From a checkpoint of a small self-supervised image encoder.
Model: 48-pixel images, norm batchnorm, depths [3, 6, 3].
Training: soap at rate 0.004, 6700 steps, batches of 512.
Rows from block 5 of a small self-supervised image encoder, named by matrix and row number. Each number is 500 + 25 x the weight over its row's rms, rounded and kept within 0 to 999. All counts start at 0. Numbers have three digits each.
After each channel's rows are labels from the 100 images, of 14848, where the channel reaches its highest value: "responds to" is what is common among them; "colour at peak" is the nearest of a few named colours to the mean colour under the peak. Only what is clearly more common there than usual is listed. The data: retinal OCT scans (Kermany 2017). In brackets: how many of the 100, against the usual share in percent.
# conv: 3x3 conv (model.blocks.5.conv.weight, 96x96x3x3, each kernel summed), inputs 48-95

conv.17:513505519523477484477447481481465493507501524502503498473516480443517491515487518499496485485503514515511503486541498469518491535501502518516528
responds to: finding: normal (86 vs 51.6)
colour at peak: grey (56 vs 23.4)

conv.0:486489490525495475477465459470520535475515525497502487472466507489494485555506493496426470488473530509506465499525505554464481542484494520504475
responds to: finding: choroidal neovascularization (77 vs 29.3)
colour at peak: grey (64 vs 23.4)

conv.91:522482488499526530501515534498487507477473481485484486518485512524535527456498463505540503506503505488476526485483491460475505485487497489480477
responds to: finding: diabetic macular edema (40 vs 11.7)
colour at peak: grey (80 vs 23.4)

conv.33:513530488495538488500520536490523489501485515472486536468480477448521505492493544476514460500537489553529490529485467466516534509475503498527475
responds to: finding: choroidal neovascularization (73 vs 29.3)
colour at peak: grey (55 vs 23.4)

conv.42:528534466533516483513483521495521500497480483471476527516490533492520526506527477498535471572494540503501477443494520417487487485458523527499469
responds to: finding: diabetic macular edema (56 vs 11.7)
colour at peak: grey (87 vs 23.4)

conv.8:512491535541513478530480496528504508498480496493489519499511479477523488504466470500534486496505523517521532505535507462495473530488501493556511
responds to: finding: normal (99 vs 51.6)
colour at peak: grey (89 vs 23.4)

conv.27:491464488478502494516474507518484511501435506497503522468533536514548475500519500509529467489468520517454500515512463463470508497534490464485526
responds to: finding: drusen (55 vs 7.4)
colour at peak: grey (99 vs 23.4)

conv.94:491503481520524474522478511471525521480516498507475499491495518493523476479494485576460502535527548497501518517502504505525499509508494489515464
responds to: finding: diabetic macular edema (32 vs 11.7)
colour at peak: white (33 vs 2.8)

conv.16:468487500512483461451498490483475552513504515437481511443455492493518523535511518520468505601479522472463483462495505566499486513484522469504492
responds to: finding: choroidal neovascularization (79 vs 29.3)
colour at peak: grey (67 vs 23.4)

conv.23:494510513463554503530522507507515490495550502470455581465492471525507534479524502481525517510482498522488467507489471531480450482500506494484469
responds to: finding: choroidal neovascularization (62 vs 29.3)
colour at peak: grey (51 vs 23.4)

conv.9:524497481493535484531516504485494487417509491487500492498478480459537540509497513437458491515533478502507506526525501481466446499490448495503468
responds to: finding: diabetic macular edema (78 vs 11.7)
colour at peak: grey (57 vs 23.4)

conv.78:505505486430505504484541505477517513477465490529501503471449544497489454522511471500468472488499517499511499493517514513493476492506490566491486
responds to: finding: choroidal neovascularization (88 vs 29.3)
colour at peak: grey (86 vs 23.4)

conv.92:504486480504511489506490488510510498483502493534490503511525549490479465507518467521512459495478482564497490513489568498510506527488483515466505
responds to: finding: choroidal neovascularization (71 vs 29.3)
colour at peak: grey (84 vs 23.4)

conv.41:508463500520497505502547504474449512519499511521534512479541539457469512526547511472489497508484540510486478437516522566498514491490561518492508
responds to: finding: choroidal neovascularization (68 vs 29.3)
colour at peak: grey (50 vs 23.4)

conv.85:494494498509495519506495500517484500469490482473508492578505509538507514517499461498493478519474564558458487493490462455477520485486493509510536
responds to: finding: diabetic macular edema (28 vs 11.7)
colour at peak: grey (91 vs 23.4)

conv.95:516460528510527502543526496565485504508459467476479522521522518493505518490509465553512531501500506523460515536497517490490502473517481484516515
responds to: finding: diabetic macular edema (42 vs 11.7)
colour at peak: grey (50 vs 23.4)

conv.29:473481525532479510507522479527498500546501519455466503495483507524536496506461515481522475507458487536474481502488510548430506485503489481489477
responds to: finding: choroidal neovascularization (73 vs 29.3)
colour at peak: grey (88 vs 23.4)

conv.34:510461507533501487504481481557529478453494505487496488490498525509542502514479473468496502482525489484495490505488524479538574513507487492456508
responds to: finding: diabetic macular edema (50 vs 11.7)
colour at peak: grey (65 vs 23.4)

conv.54:526511484487528483522496501503449503537479513471449501474478510491493475502551561533481473504540481527504506527531493534480543493543502502462520
responds to: finding: choroidal neovascularization (81 vs 29.3)
colour at peak: grey (68 vs 23.4)

conv.21:502471508511530530519528494517529505482491484526502503504477467468521512466469471582509516486498484520467512454484470486536489457466469537501487
responds to: finding: diabetic macular edema (45 vs 11.7)
colour at peak: grey (80 vs 23.4)

conv.45:505477462545489470478491507475501493503489486484477550451440497493544526487504486503499487503449514493496479483473478500476557490522498479501475
responds to: finding: drusen (31 vs 7.4)
colour at peak: grey (68 vs 23.4)

conv.90:482508486548529499466505481487560485479461489540559504503479470506474492458447496515463485520475508468459494446483488481477483486496473523484458
responds to: finding: diabetic macular edema (45 vs 11.7)
colour at peak: white (55 vs 2.8)

conv.60:518492514505538508515472525497498497474502477482495475488510475508544461495467499516525511476444556521501521482510474507536492503459491490463502
responds to: finding: choroidal neovascularization (67 vs 29.3)
colour at peak: white (26 vs 2.8)