A small self-supervised image encoder, trained from scratch.
Model: 48-pixel images, norm batchnorm, activation gelu, depths [3, 6, 3].
Rows from block 6 of a small self-supervised image encoder, named by matrix and row number. Each number is 128 + 24 x the weight over its row's rms, rounded and kept within 0 to 255. All counts start at 0. Numbers have three digits each.
After each channel's rows are labels from the 100 images, of 14848, where the channel reaches its highest value: "top examples" is what is common among them. Only what is clearly more common there than usual is listed. The data: retinal OCT scans (Kermany 2017). In brackets: how many of the 100.
# conv: 3x3 conv (model.blocks.6.conv.weight, 96x96x3x3, each kernel summed), inputs 0-95

conv.5:068092054107122114103120103133125115115109118157112104153099118150107124106124107117118076119143110116128129160143119118133128145117094134154149116134114159138131113136132075150135132157124094087115112123140107110100129129143076085102113080141109127129099129131134154126094175115113192110
top examples: finding: normal (86)

conv.11:141074127113092125106134133165114125133134137172101108127144127104113123130194109115111100133159135130113171119150108147137110138137098090131116150151145152137114156122130097117129126136121106121115128115214101106124125140166173111135087157090160128111151108129098165129162102121140118075
top examples: finding: choroidal neovascularization (64); finding: diabetic macular edema (35)

conv.79:143075124136137171119125129164097098145119139149098107106118160166115139107149138108135168128122111142129135120141198106132090117123117145122082123167132140171086114105089098131136152182120136134091133095151170137112159126129150149097127125132127162111116146137160141096142135117138159082
top examples: finding: choroidal neovascularization (68); finding: diabetic macular edema (30)

conv.44:123128160151142127134142144108123129136134120101124093156156120148125181158132114105112163116091137105132168142170135148125088094102202109129130126138117094113188125148117133111117106126166142189132111105090149117158139115129107155112089160112126112128142117126114121105145134106114192113
top examples: finding: diabetic macular edema (28)

conv.40:121163172120144116122115147142166143091128129182152140146141138104118100121175134145129161124098169113110136140191119116146123106119123146150102153137147133105195112127131170135130122141196138143122141126151133151111113157159106141171109153141137147145152129142176114133126122145075104139
top examples: finding: diabetic macular edema (45)

conv.85:137132107127124150135149127107111116105184163153120073140149109157085126089145106117089181201133153107127104115129124123142123118115162120137137099137128122158118141087116111113120138129128157108132157131122112112158177107129133128104098103128201110123114089135167160120099109118119120119
top examples: finding: normal (87)

conv.48:107123133107139117120123150177136092074156133132145162139160187155130117121179137104103153144113141123159132154113094141135101128088162103114129133134162145137143124136138118149149095085108115105205157130134113126137119148143138123138067124148140103134145133154110145110074140136102127147
top examples: finding: diabetic macular edema (97)

conv.8:127100135157126120187116116138088104135133114099148135112124145145159110115165120142166127129112128071137107121114128123118149150111117139100113124131130129098157091108079108131133091183120176105097178114147156119139149107126110087113143110134104116139180151130141110098091115108074143102
top examples: finding: choroidal neovascularization (74)

conv.24:110098138153124116165129126133137157138142122114134153099124060135134075131122138167139114136122164121155162084107105099118151146166083195079104128145142157127166136120098126140137121131116164094074116113125171111136128126125100124125137093117131123132137119108140095104105120106086119100
top examples: finding: choroidal neovascularization (76)

conv.72:118095132168140125150135157129148124133125122128136119120127143126138125136138113114133152100120119155205172147066071134106127102163112142176141114113131135130117118118128143118123134100130138115132131105163192120156127153095104154153138085101111114137153171120078156109124109178100108106
top examples: finding: choroidal neovascularization (80)

conv.14:152121148127113161148132150097104114177162148130089134113154120143132127064044119112103127118135107118115126104160147121152138113110143098160144125093125119128098112119131126121122128138136143151108128114046109143125166120124127135124154164181140144164153131099141159134159150137164133125
top examples: finding: normal (95)

conv.19:098116186129154151110152108128129120096173134109162106128108101096099139121085117132125126115079122114141127142081116089132132119126122127088112158127094142131122111128147148124125160103085113196125110119089125115149131066103101156109122157098111128144118137149160090099140140115132161100
top examples: finding: diabetic macular edema (30)

conv.52:115128127135140133158145150105113127137147110099106132122148162148103144130057137089088124093165144133125158143136100113131108118124160110122125137114141114101199135149159107125117137126165080106126090123090120087146176127133126134129131119088100066132173146107125149128141129154119169115
top examples: finding: choroidal neovascularization (62); finding: diabetic macular edema (30)

conv.68:126127132117104136148150112145138084110153115146114140183148120124122190148132131131130114150189128151142099112148100126118124123141116104135113119094111118130168196135139135142131121145124126129123164139097096072122124149133153168102137138134144118106080084091162103114086162115113154167
top examples: finding: choroidal neovascularization (72)

conv.54:119119155133076116100134110143100108158134118136108121075175168135120134098185152101101139102167110148115149129136140111114110135129181112126170138110092134189105156130151131132131186109099118116168127111182120147140106139112123119123123113122134105104152084157117127127129120119135147098
top examples: finding: choroidal neovascularization (79)

conv.80:135095138097092137126083124172100101150140148167136106137147119142119108101176118083157096145093132104115128123109135128126139148105129106113117119107159126116105102101098120120122083154129158123146138138148124128139117138167133110109094134106100130176178079119104132095118116107152200109
top examples: finding: diabetic macular edema (98)