A small self-supervised image encoder, trained from scratch: 2.31M parameters, 48-pixel images.
Rows from block 7 of a small self-supervised image encoder, named by matrix and row number. Each number is 128 + 24 x the weight over its row's rms, rounded and kept within 0 to 255. All counts start at 0. Numbers have three digits each.
After each channel's rows are labels from the 100 images, of 14848, where the channel reaches its highest value: "responds to" is what is common among them. Only what is clearly more common there than usual is listed. The data: retinal OCT scans (Kermany 2017). In brackets: how many of the 100.
# conv: 3x3 conv (model.blocks.7.conv.weight, 96x96x3x3, each kernel summed), inputs 64-95

conv.63:133136153116119103116102068121113113132129102115079142133165147137103136115098102122152124104106
responds to: finding: choroidal neovascularization (59)

conv.38:060085129136080146122126139084140106140138166130117117131138151144101135138103107137098136108116
responds to: finding: choroidal neovascularization (83)

conv.51:119133117123091138128126127127150126125140175163169130132112086080143147110128138180110152177109
responds to: finding: diabetic macular edema (57)

conv.30:115139121129133114151103176122113131154115178153123139145178089139102140121128144146109136080153
responds to: finding: choroidal neovascularization (61); finding: diabetic macular edema (36)

conv.47:177126135131133108114137141141133157105109167154131119132123110167125133112140139135139103127097
responds to: finding: diabetic macular edema (44)

conv.76:148133136113121132153094141119094109068092133130109136095145125121111129143102124147134136164130
responds to: finding: choroidal neovascularization (99)

conv.14:144179137132119124115122133141121109122122119128089128141113146136096160109131119167132133105099
responds to: finding: choroidal neovascularization (97)

conv.27:100112128101132151124166132114106103128143171144148124151116102105149111127123138127175084101093
responds to: finding: choroidal neovascularization (91)

conv.20:137148114167153128152118117116164173117152099140102116150112114133107088138156129081069125123129
responds to: finding: normal (93)

conv.3:141120132120127154138130147125109135127124094113112125107109100136103105153075107140125133100058
responds to: finding: normal (98)

conv.28:103108113111115118116111143147109154105150119114107110120128145144097086153110122122129117085099
responds to: finding: normal (95)

conv.36:100140156153158126097163151089117101107108107138102129147150140163097154143140127139128112136144
responds to: finding: choroidal neovascularization (70)

conv.61:134083115096143116088150110137118128126115121116082108100088117113125152098154166127128126135120
responds to: finding: choroidal neovascularization (69)

conv.26:147084197174110120142131122123175099138115155124117127106141131150128146141129130146090126129095
responds to: finding: normal (87)

conv.70:122087106152119116110120110171131117087132152137179131106167132141133167126125129143060148126102
responds to: finding: diabetic macular edema (88)

conv.16:127128142079122128163115158137123164170140133102170121138112129109103119157152134133195152115118
responds to: finding: diabetic macular edema (32)

conv.59:124131106120111151118182128140140131135153065151136121100128129126194106116118112123108106114157
responds to: finding: diabetic macular edema (63)

conv.91:099097107126101151118148152146128099123148163144111141103108131127101123102117124120140128141129
responds to: finding: choroidal neovascularization (62)

conv.78:141150112095130125147116112149148112152155131149182133124143127128100128105118119104140159141109
responds to: finding: choroidal neovascularization (79)

conv.73:160109163134113103131133137123138112157128146139126130133113137153116048166124128095138151104123
responds to: finding: normal (100)

conv.0:136128115138135110135140137169141121120193136170079121135141109131095116106135132153107096143109
responds to: finding: choroidal neovascularization (65)

conv.53:124136080136159133127120120156114109105097062123117125073140150153105116113126126119138148089098
responds to: finding: choroidal neovascularization (76)

conv.93:128080121121146099113150113136128134148123118135146109118151156115102093123140123131117131125120
responds to: finding: choroidal neovascularization (59)

conv.1:093095155098129141137124133114098122130122148125160159167117176153082156190131127143151111109074
responds to: finding: normal (89)

conv.50:119104112103114120104122136157134103134096079149134160097152157114086150127106091106101124080108
responds to: finding: normal (86)

conv.71:113121182157098126138075172084162122184086144093104105139123118142090122151119126118135191119157
responds to: finding: normal (87)

conv.72:128147103094128137129128139168118129092111134151069131089124098112110100120145131177152133123103
responds to: finding: choroidal neovascularization (95)

conv.86:189131132144107146128129109147121116132133159115124112117108120161112025146132133124147161168141
responds to: finding: normal (97)

conv.87:124122151138129134163142139100155182154159089106140124147117127132088186159149135112096145108092
responds to: finding: diabetic macular edema (51)

conv.15:145123082143154127136140104132127095119102132107136124113121134129122140092119129120109170171114
responds to: finding: choroidal neovascularization (100)

conv.2:131074118103111138116112132136150140113118113124128113117108080101171100108134146127136118160114
responds to: finding: diabetic macular edema (62)

conv.18:141152189148108117112096147106126153135126116116105116152107130133122144130115127120138083144094
responds to: finding: drusen (53)

conv.19:116122110159121128152186139166150115088160134185165128146120134153104129140130130133094128103107
responds to: finding: diabetic macular edema (47)

conv.25:120159149102121175103181135124135109152111119124089128142132116105135155097127138110129109097115
responds to: finding: choroidal neovascularization (99)

conv.54:120167143126143150133103117150124109117114141163101141115165100084086178081150127151125143127123
responds to: finding: choroidal neovascularization (100)

conv.57:100174127119105108090132148124119119137118101133112122125142090162087095113177135090123149127059
responds to: finding: normal (94)

conv.69:130142090120107134091135128208195128069115154154114138087111115110134104105117123163157132138134
responds to: finding: choroidal neovascularization (80)

conv.85:122133141091137121166138114149114100134134115106159125099075131160132129182128118113147123129123
responds to: finding: normal (88)

conv.37:123164150122184129124147126122093124104116138171111115164132136165128168131125121089158101091121
responds to: finding: drusen (30)

conv.13:145128208100087118044082089124180125109113136119097136128123142111114125123117134134131156163142
responds to: finding: choroidal neovascularization (76)

conv.83:133160157134112127102096097108105152136130100097101142093154150134137100108143137128116085144099
responds to: finding: choroidal neovascularization (86)

conv.75:103119097099115096115144150133125100145097114141124168102140145151088126140108100120114127046101
responds to: finding: normal (94)

conv.65:144138159100140139143134115113105124133136108121085149130107136125107182081091119145136143103084
responds to: finding: choroidal neovascularization (79)

conv.81:123154145145119140117156163165171136131139120123139125146094124105082139123144132136131112104113
responds to: finding: choroidal neovascularization (80)