From a checkpoint of a small self-supervised image encoder.
Model: 2.31M parameters, 48-pixel images, arch vgg, norm batchnorm, activation gelu, depths [3, 6, 3].
Training: 6700 steps, batches of 512.
Data: 49215 training examples, 69.7 epochs.
Rows from block 4 of a small self-supervised image encoder, named by matrix and row number. Each number is 128 + 32 x the weight over its row's rms, rounded and kept within 0 to 255. All counts start at 0. Numbers have three digits each. After the name is the row's rms in percent of the matrix's.
Before each channel's rows are labels from the 100 images, of 14848, where the channel reaches its highest value: "colour at peak" is the nearest of a few named colours to the mean colour under the peak. Only what is clearly more common there than usual is listed. The data: retinal OCT scans (Kermany 2017).
# conv: 3x3 conv (model.blocks.4.conv.weight, 96x96x3x3, each kernel summed), inputs 0-95

colour at peak: grey
conv.19 113:096126143143096130115152079096094092130162108088132152152107004136032110100085136094106107106165097150211115119122137144095121128139148138115139098110116076170140120182154131201132120162132090188121140113155083170091137131112151056079121104141117098130105152131112130115134104139096153126

colour at peak: grey
conv.52 124:114151124097100138194135064137138068188159171126105144171080083110065106128167163086077044180119114186138102071129132144172120109125123106106146092168111124103091114144127122224163136120118115134080118137142090109087151110107152141088104170143106162103092103107092123122114118106099117125

colour at peak: grey
conv.2 096:087164145147168149121128055155116126096085121131130102123141143127083062120151149056135156085091123140172167088097130098089108132123168161199069128184104107164092107093106170152169124094163115136137119102142153119116150149197102062113101134092101152116122153097103125092198169139073118134

colour at peak: white
conv.57 082:111115156103118157141122052185106129138124110117142146081082126120137105147157125109100157115142123166091139129115142092224090142137114102151180073119124119124184133202148130149211126126090096098085148108149085120163169059075121083151083150091118163159130155108142074125163093170106150118

colour at peak: white
conv.78 106:155091074129126167220156159119107112142107104069160138131156171156127130128127161135138098155128098149166126152152120070148138074143099134074122125131120095111149069182135056102102143129128096072107225157144097182116120115118061129130087109143105147123118081114110127128084080109106135190

colour at peak: grey; white
conv.39 108:230120163135182140117145111132130139134117191121126179146139118159129141104142170088101093071123096106077105139133127163088144156171189124123156122184105148137088145100168138160127126139125144190235145106156136153141153099182141067144101120107093078181149108101158108115102129163153138130

colour at peak: white
conv.41 103:133137102066148150138117119158107088092181132130110107145135149133092132074131111096126129113155107131120114109127100078114132126131114166110192116079094124112098148068094134116089091143088158141108112112107158142126087106255144106054151116158110115131093092094134117156220132085082102184

colour at peak: white
conv.25 112:129134064109158138112131041132130131165148175144136139184106098126132106120112167103110192121126163118112107126157104127126126133128103049121151136075089131139103143127159130122224130103136150177123140142120113130124086126145126153078107146137118116116099108104132154080109128255132124040

colour at peak: white
conv.86 097:133131109097128091138115159099090104171114131143223125158145130109197151155143101067124109057090166188138133067135120157124112144129145181069182107157196096108108104080164120125168125149116113060165138114115134111129154065130119101098119082140158087132121142148146120154132098101091184157

colour at peak: grey
conv.35 104:148089056134120114157079201164093156092101115126162099138128147117165095075121151123120164112163117168144118102142108122130048115153103173076141150103119126110137042129125087142096104206152072072102139116127082114123068117175136179091176087127169116153157119139139170125141115105124103135

colour at peak: white
conv.93 109:097147128100110121075119179163117142081129082115184125072102087155103134129138051107162065085153104152120142090094148126098107137126112195098097186177158122088137148161100103122082159138121107149122122130154127128163156137123080109162144064114120081110076123151096128199111144048133089150

colour at peak: white
conv.75 111:094173124163114135132086076100089143139138079142159144158201089084098116122130121181150097154187104116119227075128144123176076134133073117111179102117145086111102088169147142145155147103110080120099117137202099114108126154135163115182103119155102133079129123125188081137132155137126088149

colour at peak: grey
conv.76 089:100128215115090171076095060118152086114146084095115158102116121136053152102140137117098144115157112112109110133130120108081106157086132098180179116165135196117109160137093137168187184147089133136111135130111107136160130103115185056135132181089108082128131122125183097091158139175149110102

colour at peak: grey
conv.48 080:145116094129084082113098126189135145158123120107105086178096143099140094106130154123200131091148097141121127071115141174094100221146131145130186112125145075054105164147092175175156128108130150175148127097194170083124093123125193116133195135099179133112113140153138162141120130109131091112

colour at peak: grey
conv.29 091:150126173144165157098105095143158125140050182148114148119175173137185134180130126069121233090160150152154122112163134187133155109092132102131074073085089126111136110112116120139149112134064121112119112127134128090099149121119138118075128111132105143187114151120146077095126085163051168123

colour at peak: grey
conv.62 080:107108061124123124123161242159132116060120136170171127152113173081177092090124127114103122125157120134180126083098089111178151135098137150079159097100099074115113101073161146181134100137130085085101098147126097070131164133143144141074101089129159121140135126163091083120141086095098131133

colour at peak: grey
conv.11 089:121116064174126118187127107141101090165199111131140080135196164125111120131121145165157081145074106162137126150115064171108179094147168134055148075088088074120072101142141134135100112091155102106119133104165142140064126161081162133151131113089140126132122120165074147091115089111168152100

colour at peak: grey
conv.68 108:070187130126125162094139109075136094103139050135143105102165145122182119115109088091106124087110185151154172090135200118083156143112129076184132077091148117123138159118117124168139117162147056129165142127124151134187171098122093141076094081146106064134082112161118120147133111131067112125

colour at peak: grey
conv.81 104:099086064096108163146133125119139138151123124125171176118106138140123082136105192078128146130134096143142093096111179135149116161111108074143184100164080113142167149128144106177130128168162039124096154124206116150118113109145121122120123239162154140130078109084146076119112103149109072101

colour at peak: white
conv.31 103:154076119097089181149118200126092098090107127117112153126134144135085137080156137150163106138195090255142139070127109101123137167143105119099149060114194086146097118104108128170126096123119140126124137144153121122098137089134176110107142121135145080112109116149108099115140105083097131165

colour at peak: grey
conv.69 099:055145176162050143123092143092184068093198083140116123102112135114111108128125114083138139160121113147162118114119125120104105129119121125174162107124080158121175134135101118086125103103104120138118128123089098117119151119170153071125116203107118059097090120184114084136221103181145100095

colour at peak: white
conv.72 113:132069081140186163140145183167053175147129125138149122142159141133156111131099131108139166132177119152174122149155155066122140113129128156097096191136106102084170065140122109115123113170176106099089122131139120105117107121207013117094118106162196142155135137091135114106118091109116130129

colour at peak: grey
conv.26 061:082132132121135130110101093175128181067140074122098097173097134169070154065150111139167079105136117138119090135093143160201087155102093124089132174083098127084120159115170107145155168159082151121140141132129120177119118098153213126122097108099125084067111144160148101149109153122162060138

colour at peak: grey
conv.1 101:110112101100097080123152136044113144068120093149111102115143115069100088098142146148077122127144095117247104117107163137115169088095130134137193171148142132135129056093144118137110144120113125147137099125166147087098120101138094043145170129096190110090154161153125096084127110123114109112

colour at peak: grey
conv.83 105:126123172113156151138103124111164050128133110100137177092119109159068105135126138132086134122096140174082117122129123100109134153142213089157135073185150163157215201164153150158127157114119153160103132111186141165113143117097178110143147182054136155148085110139128096111148115114119167077

colour at peak: white
conv.12 096:085118150173156161108084135135098122084164123122120191148137075115085068083141081142151067095155118110172134099084176102172095138137079144109131087127127075134119135122147135139120148134146092144076154141099167151176196140107057151151099066132100089133118098114128158159120077055158123153

colour at peak: grey
conv.43 085:110110136119139134097120093050093174063162085128144148091092079117069112053110129107102100118161049086157146116116131122110114141101075132169167140151098133163114155138163103142118128088118107169143082120171126104143107122098155112142100161121098073122057128057122112096161181159132075133

colour at peak: white
conv.58 128:099138093122153131154111110142106131165176121125185113132140122117127141171139126127152071142119128183153127114094068124166108124148112118085149099145155210109098065084106093143191080151119196086120109127051116118103115091123176086146144124180139123092165154129072060179158126098108122185

colour at peak: white
conv.88 131:130130104198112175204123138099107128129167101154108083102179147124128095117150140113118095151138124167103135131190104156154138099126131107113189091137109126118120130094158081170135048113124123116133111122150065147085153127178172069127141128131129052072129070088175097200137152135092097163

colour at peak: grey
conv.27 094:134103111125138165141151134096087101164169082106133139081099082139103147129089102053131153137175188128105096156131118160055100138185148153111162122160147191228179142133082123142142053122127136093094139106134105179134113132136115057149180153110143117167104118099112134135168144135125174122

colour at peak: white
conv.5 101:138097122126106124148088158094095085095158145195103133160156090123100069115150152098111095098162139114125177078137139065149132100108163153110155087121173141150128065121131146151176083144065166165145119063170099124118124082156101064119119113166170111101136130121179058128150133156091162186

colour at peak: white
conv.6 094:117140079101140089205119130123122113147160139111189124123135088117126061118160106090190073070088137110038138094098069141135133101165098181096210121137148116115118135144114126141151080105135092105132120139135141112147130082148133141162108120154074122140065076135109145133154127124145197184

colour at peak: white
conv.61 120:104149097195096110166158118104105136128157116119153092204084108117187154140105130100148149110150174125130087112118142131097129116117117087127207103073116204117129166151185132087142116125083094072204132142121147114121092106197139113133114163126066101115099125138124148135124146197139133056

colour at peak: grey
conv.56 098:128201210169110191142129079077138117114162102127092121171145179131134159095173129148146069147094114158184138158089134120071180097108136108168097108121115116053098140127092111152152150123125162129170111133132138146116172114108085104093111142181064122066142132107136116147188164149139116096

colour at peak: grey
conv.17 107:106148118146121060133091084157108053188171117119186104144193099114149109148128141088116142130091108122163138077064155141121100136159184118166177086159156104146094117107142175109168115125097135172136118105181109178143121108114098095141064146102174067144136111148110114091120072112070128116

colour at peak: white
conv.65 104:108086098172094181137143102115132124117115153150106130143120133142084114136143157140082156160182124210161163082164097110178124159143110145097148081102123104128161148206111124165151098129097067071059164143172070133123139114106148126083089116117120168110079117114141124150098155188056117166

colour at peak: white
conv.50 114:084099156143096128117115148197081114067151127169134094124104064113100068148103118132172114131122086149094094087124094097135116092085118083145170084140116118075203095125146120112116159183106063127127123154153164078151162116160054133080150097124118083148131106131132123178173124119084140172